Weights of a small contrastive image-text model.
Data: 50862 training examples, 12.6 epochs.
Rows from block 2 of the text encoder, named by matrix and row number. Rows with one number belong to one attention dimension. Each number is 128 + 24 x the weight over its row's rms, rounded and kept within 0 to 255. All counts start at 0. Numbers have three digits each. After the name is the row's rms in percent of the matrix's.
# v: attention query, key and value (stacked) (text_encoder.blocks.2.attn.qkv.weight, 768x256, the v third), inputs 86-171
# proj: attention output (text_encoder.blocks.2.attn.proj.weight, 256x256, transposed), outputs 86-171
v.176 103:134101153097106151129131113072141130131142153119104175101112075147157070149124103111145181135141131134140142142134148116090141166106104126176143120131162096117109104128177151130155146128158163134154140142123126104121113158123161156114178134142138145099120144
proj.176 109:123113138104094123151120121169138117117135136139152141116108132151129124179136126143134169102109150090096115108130141143093104117115107110099117134097136115150124151088122133131131106125122156154137166139149178097117145154135112092111114128129144138138118135
v.177 099:163169149153119111139152140146083166112144118126101145148157134096129067136135113116125135102154161125108126086107153135108137125098128146077139063144136131106064132125117148111098123152123107162076079127117150143109105149131125102149154111097131123152141130
proj.177 103:126158127135143175144166161112167156143113164144119098159115128134086096126132101134127133148099167127175149126077112158100155114147120092116114162133157128155141104124106114140131101106091176134088121164152143142105125133121111156129130116094121159179118126
v.178 103:106115118102107091156151146121126116144120161132125158092131085122121154122124137094083114162108125169162138086096112123165144132142084099124106116107104145162153134097127086105117104100121137183129119136107100145130158124178106141097085114147092156096129140
proj.178 098:138136144123132183106130097136141136143105113140131134166101140114143151138137123131096109132141138143182120093169170120121120162090132105140126099099121116126090174160154126133153156146126064132151104114150098112155118152137118147102103125099140147153122147
v.179 090:097167146087161122135127143154068126131120106122110094122130157119085106137108114171123190120132112145127068152165131152126155140136138154133151124123098144152061157129121116090068147088155083140128080111087104111137113116195133130136129148107122117139135108
proj.179 088:100132100136128095119142146148143122117147155109169118119114105095150114135142132129105111154094146115153107102103136110120108155123122135140093141139135159111144125063134134135154103135080109160135108161113142107110144144102153176138106140128147152185119143
v.180 101:143127152129138107141170140127112134078119174146154130157129131104146122104108126129101132120140085112116103086150078123131116145149169108115147142124098167118155143165105150161127151117138116105111175154065131132124142120178111139126137146094128127140159149
proj.180 095:155109114136119113127118117108104152090149135140110120140108146157124121131126118102142163116130147150088141090131123127094085192101130127127147137150090120132136151139171104126177134107172122118142087170139110101157123081117174124080112104136127125094106114
v.181 101:128092139117149123115151206192098162163100153096138145124138145084108177127131110119131141135128136105152097106121151157145105092099070161100128099121109129149111139124133129140106134132137120170173127134117119173148106112079092133095159141132166138157114148
proj.181 103:112138127140141118100097153126150162100120146119126087114142141110138129085085080128134114137178133163140118085157093152148150121173098088119105149094139100097164132139142108156151113107142104131193179120119100142120096133151133112108124101114151148164102141
v.182 108:134118062174075147102090150138094135130109086112139135136123127113153127116185160129140108121129151141123149104111121122126095101119123121116105163129129112121093100108159144152145155106119114168147109131108139127165134167102122143132190157120144142151129123
proj.182 107:126083165148139168171119109135119157107076175156100127125145175135143121126126145092116125144128115120128125142123090153134133121126108103132136154129104108113092127069126134109121092073145117142138157120126160110086104136139094144128134125202146112136110124
v.183 099:112167101110147078156139106102111148117148101138104085167155105114122112109131123144092096135120160099095085113150140121131111138122085124127160125124123159129084128124155105156158125144133136101138159127145113178104111121160100109138126114085175099164084157
proj.183 099:107123122119122081089156132069092122122147107175147099158097071123135108133126162120127121113093149135167116128156111097103132112111117134154180149158148150115177100096125168141137104102095146140116104134089101135112091135128110123152147126077134092146127185
v.184 099:102086163176121097136125153130116129129157156136102121143145125150157123121100167134136152142133150147125117120139142094114123108148086122113130115148129074116175136126121107156113155120094142141155109172125134111076102120129114139114121138086137128091149118
proj.184 099:109147138140164113170147085108055115129141117080149139127132126122100092120131104100087121127141157091109110113088092139135158129148134119135102117140144113137120116058105122144131110091110171102117143170165126116114121123135120134154159144096139140127140125
v.185 101:113166091112101139109120102070172155136151126137122132166121087100141096158155140144159141133124177146120143127137128106121124139102110121153122116118090155116108117099151128157141175126088158124134111133095133158128161142112137124149111146141141139179121107
proj.185 099:087141152134145151159097143089113116117124110145127108089150102088103136157115129144117155110102133114161153122108128145150100152152114122153103094159080115089138119070116121128123136095127145124137094130110147122102127125110126137105136151124135113150112138
v.186 101:151169109142126153094131106088103126121119110146103149123116081089097089120128130121119112124132125135124115110166142140139090143110188098084131135093134137131104153160125152095122120118132103157117116098146111163139100112182089108193157120105161085154179137
proj.186 103:139137085129114149133149156087131138141145139132126077123148114120144098123144087155158138135101109154145122129112109118110128120129144103134125104145144117142140109113134149128135094106095148144133085123133198125133148114129148156121127135137139111133143139
v.187 108:136179076143118080092114092109127116129101101097157095109120107090109162138105133140091140131069160102187135126122118144149138148141115139158147164112150179111126116153128125148166114137124162129128128143134098127124137116119080145099152145143118125121116137
proj.187 106:152081103126138136145135134120078151170145129146150122142138123074143158138138161131123098104132145119157099129146115089121124126125162110149166130146130120149097101141135131133123080098122102154154113161089144137127129130122113127117111140139086103068122169
v.188 104:151092155147171116133096156156128102093134096099115137091122182175112138124128120132165108121138113112104175103165122166089119101084152148121112150158133201088154162134119127133155121153152149098117129114133114121167127164093158113139152141091122119124121114
proj.188 103:146117138140144113115130127154138149137135154123085147086132160149127156109130085114134160111138099129074124128137128154109118072113112163126163168152115129114087100125112141156109163157147167078099122109160123136151124136138145101164113114140138112141102068
v.189 105:174110157171136104153128102116117134134140097132131122170158197126139104167124130153160141128134116150067139148093111080131107140089146098130080093117183130120129112133124121118124095141170110127140068144146140085164124180116142157119127162140141132110119104
proj.189 103:169084146107140125147157123158142130134100111117118135122136113145123101120101106136099126145105139080093163140141100148125119151078113182111087141101122147139140112105135109117097140158161140134093192112151056136148119146099127151146124168093101132147122092
v.190 105:156164105162142096161150127140131195146125136126102129168136126119160152130107155120089134122128091135114081092136074119118130105131122125101130102118130134154156120125135112117103140114123138131085115153084130156154139110096130141114121163111094116091119120
proj.190 104:137121111135152146102127108107109123102123163116134103146080150126144143168149146142124157101152150084116106133100114149119095158118128132100115117117139106085119147160145093129152145102159135140171139135127109133087110152123119162113128110117124146124133088
v.191 111:147116114106124161140135111171153141150118101140084127129140116130109140134168115117102147138141133138109098120121176124159154099101150125099097137191088137132108151076102133134177136121157117121105116132124154184151148136104119109102119129121135140132111131
proj.191 111:088144145080120135130083123156135147121097127127135112166148094113138131093110186117175108124162133145176113109168163106136088119153133121080138157126149180122118156118161141104094139114110161153153124146106095147137130126108095093126117098143120098137145134
v.192 093:150104141136152109139139108131089067147139149133139126145133101127134083141129155152118109117084125131092144123107121107131115157115084175128112138091103151114154116126113149116110122132152143124115087131135122154090119109120143095150102100138142134107129143
proj.192 096:158103171122136108156148097120175096138102100138125104113120107113103110130095120114098110088136100133147148128135156128132107099122112122143106135186112123114194163122083124102152165117076160090091140129125135165174169117124144104138148177171157145149133124
v.193 094:170144096116136091111140170164112123124141088130083119106085135147136158149116137130121136121118129148122113097124119136134091080125124146144113138099176104127133123140096149144119106171119129117146125141147119147158131134139136105104130152150133099084090157
proj.193 101:149109153118160093106100159102134075128142152175160138132119070126141110151109137121098157149105175149146116169113144132136177107102174112118158136147133132092162138176129122126091131152077118152134142130146137136152123139136133088129119119133131121168103137
v.194 102:107154106157097094140109158114127149142145107097104189133128161150089152175158157111131088085133137138110164168126143094081142195178156137147122127126117138134136155144136068120097128094149145127150121094141113120115105127067162104126141112134128135138145103
proj.194 107:092133129145117098130208131129134123138153124149152176134171133143086134142096123093115122121139119135119087084102133140118127127101056144177126106151128167107109126175101103100164152167166123140158139089140151138137115086131174142131130122122123176094087122
v.195 098:182123134111164106129113125123149107106146159127169085109110093154153091085125148148119180128097125144111136169113142105097149100109079122090164169208151147098113151114132158116102127120144162135108167123141130176088149154137128114138135099126103118173103151
proj.195 095:115108152094114136097131102138094102112110084134134108134095110148135149159104142094111174148107100094106142122202142168145101123166123178108097116173112133140169150120132143147121120100110184109131096128123108159117142155141125171104140088121114126174108129
v.196 090:104095146133129119122105126118119133095173124115135121107084141106132143103093118141086114132099125132143158184089186144161190111147113125140115161160142150126171139176149139114091193120126102186141121081150110139149126126130127100122099095108104124152130149
proj.196 098:111114101094120126145162130122130094154141100163139148112131134124166126150138118080122110132152102162109140100103156130146132127150095147100151161087103097129117142147093116176120078127166089132131109110157174102111141084126089153127115148157137161105098153
v.197 097:106146100178155131141129151098105147134116167127160130137139120186153122126144135109111155150080159162121090152123143126150121143131084145143147129111135110156112170135088112099139170131127140145137119109124175198098139115144107099125107125138095089093157104
proj.197 095:097145128135124127143144148100130179166170080121099175113168120143115149100075087163126131127145131184128153143106108168102139149187110145117112115146112131130113174132116140127156155102103180102106107113125112160138148102138178137084135128184130106113142094
v.198 096:133091154131162129125102186133113130095100155134107142171175125111108133143123134129142130139110147073139159093102107138128105153118136150152087100135139108141121106121147143132170118170146106124148103120140103131138180116164106098124105091136112146136138102
proj.198 096:163091102118132157128117128131134140138155160122137093124125152091130183100119135152205126092123106099162086125124149107150140141114161131096136172133122130120136123161137162087125142156087089112121120170119082178135126177118155163156118148119080105101130098
v.199 097:127128115108132096132135142131184119126183146143119152170111090138117109087132102128127133089115112109118149142107157154141129054114126130128118124130142129108116094114119115132165126166112105127087140125150084177114134134171120125152124129104121113139100164
proj.199 102:119122098110134137099136125137145120119117098107138111170094099131111109159124128104128124156148097086122139103125132135154127117121119171097187164151145095180156130104122121152122080155104101132142150105127180122133130154128122111155121155099158141128149162
v.200 099:097133129118128154082164119145108126160106161078093115093141107107104141116076156120121113129132159133114096112150114133141146130135133117131129083089126117107109183158130152121114066130117102134130103127093108130125154101112144137131085127124138121157146182
proj.200 100:118130164139156144113093168108128121120147145070187113138125146102136136077090136117125078086099151131170135144127137122138134148177132047125114146096123092118139151136144160130109150095130096128133111111165149098169117105136117138174089123105115141150113164
v.201 108:106133163143129109128110154111153124108163147143125132101139139127106093124111127137148138126114158150152169147089162147119150113133108141167173139144114124131120120142127133117156127105150128151126146101116180147103144110136142078136076108097118138152183121
proj.201 104:092138083093106139136178124155150134134135151165131110119133103128125155113097117110150103091152084110159153109160126114128109117180145157127139103115096151127088123148119159124132160059178113119111133126129132130097136111126146135143186144178120167125093128
v.202 086:123073140100161109101160092096117137146119165158114112134131113120121103117145146152113176158165171116142098173141110124141134162154113168117146115127135118164114140102127181090118138130146118126123133074120131127117110141121082153136108142107135106155141128
proj.202 086:135109104132115070099111185134136104168132126124102067089145171149105132132149056167169094155137132154078134127144153154156142126104108127092088150118103119120118167123128131124144134105124155189140071165139123150135161132158134124110169095143148151132135100
v.203 101:182125187136163147116158147140143094141139128154144104119142101073167121128126082156092132148097147141171112133105130121135097122119172136099126109138110129127147079157128153139111111156119153117152153141102148137130130131151135092097158159128181157132140117
proj.203 096:138101165148151176168096109140115159125124131120161129121124148110089145161110153127091184127101101118114088172152114128095163133112118140075103134120137146134094114147129158109086084164102133124076176185107170144158115113147112134117135106129138149126153072
v.204 091:136130182161082151118135149103135158146091135107112155130106130102103115115146146136085105129112151078119181120151127131108155163145139142113107128087098146127136129151151135155126137108082119126143128146114097138097082087155133119164108159143183126117139119
proj.204 088:143107115129144096116109151153156105141127114113121089094096151142140099139129130145142100106126123171124128108130107118128142126095111131083118122148128140165140110116080123083127110178139171109079147173126121150103146108170136110180129133105116126075146163
v.205 092:117135142134092117153113109093140156117119120124125166147100103102122100145124103145158120151173092089124144158133148072116141118153119126145127153106095087127149104118153074167138125121149178128093110082138139113119117116151110117137131181108125131145108088
proj.205 089:109128059129147084177107125141120147126114123135085101127099146121115113160120102124115087125121103137123134135091123122137149089115136168118132101134102148145119151101134124113119069146113113123169144159170115169076132157102114114112139138106146104114139132
v.206 101:122141109138127171157129124139105118134147161110098111185163156126158127134123156134138102123140061096101158113102129111121187116111122143116122091154132117103162126158085136126094149182127116154099093130110130126180161111099154138127125122107161151094134159
proj.206 102:089100193130152173152123077091169116108153122124109163071145145137122114103128195126118103112145119129131098129111134106164072138151133116124136166136111123119116125187108119155131110103145125124125071112165105149153125166124125141099152073132170150133147120
v.207 100:112140123133137114135148168141158146133156125130107140110107122127070097133096123124103154117101124148159144127159140159126071159149136111100147151071105165140115145120125121144141118104146164109122117177165131147146092139186132138157113133116076091131123133
proj.207 101:183133094097092145108159168123105156149134099113120136134113125180156113146112129143115181187137110158108145101104136161126122087141123140135118139125099163133104124093152165108098123119125131113179125155111120160122090144141112112103088089090097106181096137
v.208 091:090127097137164128140120074143137139134118129126142145121133129106131114142114115149109112077118159108162124113153154156145155134162167076155131147126134129116113121168148121116136151162151123107094080170133134120118118142107145139092122133118107124157104140
proj.208 090:099144118130117117165097116158136111111093143101179150159133144162088133156116123111095112117116069128125102119103137092139146143118117136148149107155113133109146115100131118111119129109119134115154105173148119112153095153125112096212125142086095139111095095
v.209 095:141127145103135137127127136127126135156157108126049160078107125103132152136149114121132130108173121130098123110084163094120119112160086148132115115136177110109151114114099091129160103145152154067139108105150188104127133153106175119111146121136149128095121140
proj.209 095:147106116125145139150093178133157083108163174175116111107136134105093095125087119179108124162119122102158105129153141108132118135125133136166143153107156125106142153163087150116106105163148134156139137120140149148145138135115126127154106134143104151133110131
v.210 093:109120129142093085090125105113127136139090145126131107088153133150121110125168194114152120149103121128110124076115124116165176129137112119136111166152143114101156106157153146132090078144125106151109088130143095158145128103095153155104150137112145110173149128
proj.210 093:093096159110150089137115112105176078133126100138124120139091130091123125135155154144115130079151160150166130072113143132160113138116138108103167123134121112131162130146110097134153181140125120146152090115124140123101146094155119154164135147138126140096140175
v.211 093:112114172116104126134058169151136109109163111125080178152132155134135115102134122137125108124112122104118143135146139087119110114121146120182149125147111140152156141098118122106138163124130143118115141109125126127108102140105175155178152169147132167122128102
proj.211 098:144100098126119102146170125131106092122186126122174132128097137160144141139135140090113110135145110122098158089119155084113123134116152176154165104149147136116138132149126132149151137195182105112112140172095186140136102073112195154118130159121145155122123098