Rows from block 6 of the image encoder, named by matrix and row number. Rows with one number belong to one channel. Each number is 200 + 40 x the weight over the matrix's rms, rounded and kept within 0 to 999. All counts start at 0.
# convs0: first 3x3 conv (encoder.blocks.6.convs.0.weight, 192x192x3x3), inputs 128-135, a 3x3 kernel for each
# convs1: second 3x3 conv (encoder.blocks.6.convs.1.weight, 192x192x3x3, transposed), outputs 128-135, a 3x3 kernel for each
convs0.12,177,145,139,208,178,182,198,210,146,190,225,241,244,225,269,198,181,246,216,216,259,215,225,233,183,187,217,202,171,163,250,230,192,244,270,204,214,193,173,229,244,198,220,244,187,228,246,252,188,189,205,254,157,176,177,192,153,215,217,207,174,163,190,139,163,173,172,209,199,199,244,193
convs1.12,211,149,161,234,190,143,272,201,166,199,184,227,258,241,242,206,187,218,169,192,222,133,140,110,210,211,163,257,232,236,227,192,199,219,175,151,204,199,233,193,230,229,199,234,201,162,170,158,164,136,115,212,155,158,165,162,221,152,153,245,188,184,242,214,186,153,193,197,132,207,205,173
convs0.13,135,302,256,165,251,182,255,207,247,181,156,155,210,210,188,236,164,165,212,296,234,218,174,180,180,152,158,282,205,176,250,190,233,180,241,295,211,209,140,174,219,232,176,210,260,219,221,170,200,190,176,134,141,219,195,165,253,282,194,214,205,190,195,184,268,219,134,202,155,196,177,191
convs1.13,155,134,170,184,118,170,212,218,263,200,213,265,224,168,189,204,176,187,222,241,144,206,262,170,220,176,147,272,232,257,177,274,252,155,133,162,256,240,239,159,125,130,173,192,154,200,197,222,181,152,182,183,125,203,189,320,329,119,279,232,133,159,226,149,176,142,225,205,163,217,253,207
convs0.14,124,90,148,189,169,207,160,176,176,175,252,283,161,155,222,156,145,169,142,221,224,152,186,192,177,202,149,185,191,205,160,222,199,187,218,207,218,216,182,252,195,182,275,264,237,180,181,149,174,193,269,241,192,147,166,149,139,179,239,196,259,264,218,300,199,157,194,160,159,163,195,139
convs1.14,156,221,203,202,249,275,219,161,226,198,165,168,132,216,211,164,184,204,156,158,163,225,165,178,205,185,230,215,165,175,157,143,178,181,228,190,231,273,252,199,223,181,128,195,155,194,193,200,111,241,277,107,167,83,161,216,168,45,117,173,147,181,162,209,218,207,209,220,263,238,233,278
convs0.15,201,173,136,150,105,172,174,193,247,224,260,262,251,206,228,224,208,164,179,203,170,166,169,226,158,195,186,130,205,242,207,220,243,198,209,188,207,221,227,217,209,243,141,164,132,161,176,142,125,191,135,260,238,261,264,195,194,119,155,105,185,222,199,198,156,124,202,190,196,162,175,171
convs1.15,201,163,205,214,192,212,207,184,240,188,197,215,213,168,184,209,201,149,220,195,223,229,191,216,250,200,173,244,169,136,165,201,209,180,175,241,170,176,198,193,169,164,215,227,215,296,236,228,188,215,204,194,174,191,184,231,198,210,255,287,160,214,261,190,239,216,155,169,202,247,202,229
convs0.16,169,182,161,231,190,196,226,215,223,216,136,178,216,149,135,194,153,150,192,243,232,223,191,166,226,128,139,251,211,205,214,217,205,231,196,227,206,192,269,108,180,238,130,164,146,149,155,137,242,220,182,173,205,248,197,188,203,213,194,232,219,187,245,128,188,162,138,173,203,194,184,169
convs1.16,158,186,249,176,223,278,200,212,239,173,159,138,212,201,224,154,157,167,213,235,180,205,169,199,216,164,174,208,204,187,156,181,189,157,222,201,280,286,226,150,195,176,224,240,210,208,190,106,183,174,203,168,166,197,163,204,183,222,196,236,155,147,200,232,193,222,287,229,211,189,198,180
convs0.17,195,144,145,151,126,178,136,198,177,223,243,135,207,230,175,161,213,187,187,185,177,236,190,178,263,257,190,227,179,179,231,224,189,196,212,154,177,190,186,243,267,245,151,205,221,225,242,200,202,198,178,213,164,161,184,197,172,214,226,250,226,260,296,187,200,140,214,215,211,170,199,230
convs1.17,203,115,100,201,179,111,187,168,113,173,204,185,218,221,240,254,261,294,219,211,239,210,244,303,167,204,266,187,171,189,218,195,190,253,264,216,194,225,201,155,209,253,232,252,251,235,201,249,276,215,223,217,204,215,152,148,261,154,113,221,198,126,142,178,149,246,254,183,211,224,191,206
convs0.18,236,203,146,321,232,166,264,162,193,217,216,178,265,267,274,203,190,198,192,186,177,203,243,165,165,241,164,169,158,183,141,152,186,217,258,192,220,247,224,234,271,288,220,271,252,231,130,197,285,224,154,226,247,190,191,217,157,187,190,150,235,211,176,283,189,188,191,180,160,229,182,215
convs1.18,175,184,174,229,208,172,180,203,238,210,256,269,234,273,218,216,251,239,200,174,171,215,183,177,214,223,151,180,261,256,173,176,153,202,210,182,166,184,147,186,204,199,181,177,166,210,160,142,212,170,191,175,194,173,202,266,181,203,209,208,210,164,152,191,185,182,184,170,126,155,238,157
convs0.19,150,155,219,127,200,222,172,180,182,208,185,165,275,192,148,252,158,159,159,190,185,159,217,162,132,208,125,262,233,191,251,185,175,217,150,154,199,165,161,213,215,149,208,202,174,223,246,252,176,190,147,159,204,179,183,182,244,181,214,247,182,167,229,180,143,179,188,191,164,171,204,176
convs1.19,215,192,139,291,154,152,278,167,152,188,205,202,158,173,210,244,207,203,177,271,175,146,292,221,180,252,190,173,161,150,223,230,116,191,203,163,179,295,235,250,258,233,241,190,188,172,198,225,249,185,225,237,152,119,220,222,222,243,263,225,155,234,223,289,161,201,271,203,221,256,200,200
convs0.20,176,162,173,260,197,173,226,243,182,209,245,262,204,200,238,233,182,205,210,213,162,263,224,238,302,246,270,204,221,290,165,206,223,198,208,211,164,159,121,253,258,246,202,140,163,238,180,158,184,242,207,246,243,241,232,204,171,207,215,169,201,185,167,207,164,161,209,159,157,243,151,141
convs1.20,176,204,154,151,193,131,210,196,210,171,112,183,192,190,202,235,261,200,176,149,191,171,162,203,166,133,181,183,136,227,198,212,226,215,160,138,162,218,197,171,166,171,216,234,221,239,220,219,185,176,145,176,171,149,195,191,170,234,178,198,240,240,190,260,193,219,230,162,193,223,161,220
convs0.21,182,223,201,170,186,166,288,179,214,179,112,190,187,166,176,176,164,221,201,210,205,255,220,197,229,242,200,185,189,252,144,142,202,190,163,187,233,226,221,194,259,217,132,153,132,206,182,169,201,225,153,215,198,198,197,251,146,157,185,208,203,205,232,161,265,121,119,212,173,188,134,152
convs1.21,208,272,172,224,228,155,201,160,156,191,219,199,245,274,256,227,210,160,195,175,232,198,208,279,110,177,230,246,249,166,209,202,185,238,182,214,216,188,257,187,186,210,234,207,242,157,193,159,186,160,170,204,225,206,192,200,186,204,191,205,188,206,203,186,221,218,189,184,183,134,244,189
convs0.22,209,213,160,229,229,207,158,155,128,220,222,234,216,183,174,184,174,257,230,241,192,230,208,144,174,215,216,193,180,200,181,199,234,124,196,236,189,193,197,192,187,203,177,210,262,279,249,234,243,187,198,178,109,114,219,236,230,189,217,173,148,164,148,120,106,142,191,211,213,189,226,183
convs1.22,168,154,221,222,166,210,214,231,211,287,289,225,205,167,190,179,172,189,208,215,185,169,160,168,164,166,139,336,335,226,233,214,157,208,188,200,268,276,261,202,259,251,168,162,190,234,245,241,250,281,318,275,315,287,196,198,201,157,189,162,200,190,176,214,124,206,191,159,140,145,133,151
convs0.23,169,186,238,146,181,148,169,143,251,223,217,249,173,205,200,248,252,208,214,173,194,229,148,190,198,135,220,156,178,121,183,261,189,240,331,144,160,147,135,130,81,216,192,267,248,171,205,204,226,243,199,243,250,287,137,181,182,201,181,179,188,165,182,223,211,180,245,216,142,170,165,161
convs1.23,189,187,173,213,219,220,192,188,219,256,256,261,224,285,239,265,242,216,171,187,222,176,165,213,218,167,269,218,204,256,204,189,218,171,150,163,174,248,200,229,268,216,176,203,172,166,187,197,188,184,174,139,161,165,174,192,204,160,155,181,152,209,235,179,194,202,211,226,259,186,197,260
convs0.24,198,180,222,194,176,242,186,169,171,238,200,158,269,199,142,216,188,199,231,228,175,233,165,157,165,171,202,151,165,153,214,162,145,216,201,215,170,188,260,210,219,233,242,153,182,218,226,238,184,161,180,219,180,188,160,215,196,162,213,157,157,167,190,178,144,248,151,253,259,235,173,164
convs1.24,245,135,145,277,175,188,200,186,201,202,206,198,247,198,183,206,218,207,200,267,185,214,230,222,217,262,231,171,165,228,149,212,218,157,244,189,204,199,230,161,208,216,109,242,225,198,145,99,184,126,197,173,143,223,191,148,157,169,148,180,240,212,223,180,140,180,206,158,223,168,147,136
convs0.25,174,171,149,185,256,140,186,255,243,189,219,189,125,214,178,92,176,189,185,180,177,205,236,200,275,204,234,207,247,245,238,217,215,227,198,280,214,173,204,248,170,164,282,242,206,219,243,231,157,208,200,197,218,225,160,171,191,154,126,175,188,172,162,229,141,156,244,208,180,210,207,237
convs1.25,245,237,209,212,211,189,174,164,136,197,210,169,197,210,218,155,170,157,138,156,252,160,149,229,156,164,254,286,278,175,263,207,217,155,186,165,139,175,247,162,169,231,187,149,205,220,228,179,279,232,161,336,270,267,189,177,227,178,97,118,262,166,191,209,186,216,197,166,203,292,187,206
convs0.26,200,228,152,199,198,132,198,191,192,211,203,176,190,145,124,211,209,170,178,177,148,203,250,139,203,261,149,170,157,167,213,210,191,164,142,138,227,176,272,247,177,268,202,120,194,206,209,218,186,204,195,236,210,220,185,237,197,181,202,215,200,220,228,276,202,178,233,228,201,228,173,235
convs1.26,230,159,216,207,167,205,213,191,220,168,158,196,203,229,204,199,189,178,205,209,198,189,185,181,207,203,210,162,184,192,174,173,138,207,202,148,203,162,200,172,147,142,173,138,149,224,195,232,161,186,200,182,185,215,259,237,248,238,235,251,218,219,235,170,187,227,160,164,184,133,187,173
convs0.27,201,133,212,207,209,232,175,192,217,185,191,153,194,183,211,142,190,258,239,190,239,193,166,226,206,184,161,243,162,192,243,190,255,197,214,251,148,159,220,170,213,250,240,237,273,159,163,151,223,208,198,202,188,206,179,204,155,224,171,153,190,149,208,179,194,213,166,190,251,151,292,314
convs1.27,194,133,172,235,207,126,251,240,113,245,157,207,262,203,200,204,165,162,228,213,194,180,183,164,214,226,120,194,219,135,165,201,124,182,200,184,240,171,164,154,164,178,119,189,194,129,164,126,94,158,143,163,213,194,136,224,173,173,206,190,227,221,270,256,174,215,207,216,203,197,185,153
convs0.28,200,211,136,257,192,201,218,208,260,202,230,142,234,186,138,207,155,245,165,141,135,198,215,180,231,197,203,264,264,270,141,219,210,195,240,247,152,180,203,203,177,147,207,231,130,140,158,129,204,248,301,200,127,202,119,179,140,156,263,224,159,210,163,134,180,249,182,174,156,177,215,248
convs1.28,171,225,232,213,145,170,252,143,193,216,246,279,258,249,255,203,213,192,198,161,274,185,139,235,155,206,276,241,211,210,196,144,209,178,131,151,148,218,252,182,229,219,171,176,214,187,211,268,239,274,197,174,281,196,214,183,130,234,172,204,225,171,263,181,188,264,180,187,246,210,174,184
convs0.29,154,198,129,208,172,182,234,200,237,238,193,160,232,215,197,257,219,191,206,221,235,178,174,222,187,207,214,266,259,229,203,208,215,156,213,206,203,163,207,191,121,189,197,138,185,176,230,131,241,238,196,214,211,186,165,175,178,241,173,214,208,184,175,195,176,216,192,162,183,267,156,159
convs1.29,129,208,182,274,193,179,268,197,138,192,206,201,160,201,216,203,229,258,239,165,197,171,142,190,183,138,170,163,176,165,207,195,205,208,223,239,208,192,203,237,160,158,279,272,201,233,187,217,292,225,247,153,99,144,218,263,153,171,293,252,140,189,217,266,141,327,253,154,316,234,155,204
convs0.30,128,177,173,122,135,197,118,149,206,203,197,204,195,235,233,252,234,215,213,264,224,137,137,187,225,243,244,215,205,200,233,239,253,211,194,161,254,218,237,120,160,180,220,211,211,226,267,219,155,214,161,223,171,176,223,188,213,206,205,224,229,204,205,215,182,220,184,204,245,211,193,246
convs1.30,172,173,183,212,216,190,186,272,205,189,241,255,210,287,200,154,182,122,167,139,221,225,229,186,199,201,127,223,251,264,201,172,173,207,187,177,217,320,224,136,187,161,158,201,188,178,210,218,185,196,202,189,206,205,223,221,219,262,236,246,210,230,207,243,181,186,191,133,187,225,226,194
convs0.31,196,217,180,193,211,147,190,198,178,254,215,220,200,166,235,185,169,145,128,184,273,155,139,197,220,195,223,253,169,218,221,124,205,139,158,206,289,223,212,221,121,215,164,170,165,233,193,183,115,207,153,228,238,202,266,218,200,235,180,197,129,236,228,220,200,209,283,232,176,181,227,180
convs1.31,153,168,197,204,206,168,177,266,270,92,161,185,218,193,189,156,192,149,200,179,104,198,209,168,203,232,183,154,189,187,236,215,238,168,167,173,155,189,272,207,211,248,156,119,208,178,192,162,235,200,150,257,206,178,186,248,205,192,240,184,232,265,169,130,138,261,222,144,265,204,149,224
convs0.32,182,191,200,171,190,226,157,172,196,177,164,166,155,157,192,245,276,293,164,163,152,216,219,191,166,140,181,139,194,171,232,203,160,148,175,192,208,225,232,286,303,284,273,279,229,165,172,163,187,185,194,218,219,199,185,205,234,250,238,237,234,246,249,246,214,190,215,176,157,255,212,178
convs1.32,236,162,176,154,167,149,185,204,165,124,122,178,114,100,124,130,119,150,196,222,236,208,205,202,184,192,194,235,212,253,183,220,196,142,177,171,106,131,111,58,93,99,130,157,167,265,208,227,231,237,229,174,192,190,182,262,233,160,264,277,199,174,215,186,205,219,199,208,208,282,240,239
convs0.33,204,167,122,224,232,105,189,263,243,240,185,205,228,213,248,248,188,244,180,209,192,206,241,270,228,160,196,232,173,205,289,223,185,218,185,158,192,135,208,277,182,233,287,215,228,190,158,152,228,207,162,136,240,179,222,200,207,202,184,206,216,213,237,214,285,249,191,298,177,181,242,195
convs1.33,226,211,198,178,136,154,181,158,186,256,201,135,200,204,202,191,172,203,209,199,177,139,135,77,164,191,136,170,156,224,176,135,187,167,193,172,177,170,208,126,178,227,208,228,234,217,210,193,211,268,219,226,199,203,255,180,90,260,243,167,178,244,231,167,188,194,178,184,200,180,219,150
convs0.34,222,215,169,144,190,249,197,249,278,235,201,172,180,221,205,224,151,208,251,200,217,242,243,192,226,310,226,164,143,185,198,191,151,209,197,188,164,106,183,147,124,178,165,193,250,187,209,121,201,174,82,166,170,150,240,247,202,178,204,249,241,161,225,254,231,356,220,258,283,220,239,252
convs1.34,99,148,178,121,160,142,209,205,214,252,262,215,167,189,177,207,211,242,203,201,264,166,155,233,211,196,200,203,229,244,175,171,157,148,154,142,168,198,195,148,170,207,145,192,182,215,185,207,213,119,217,247,209,223,219,226,210,179,208,187,215,222,153,199,137,244,251,180,281,146,106,132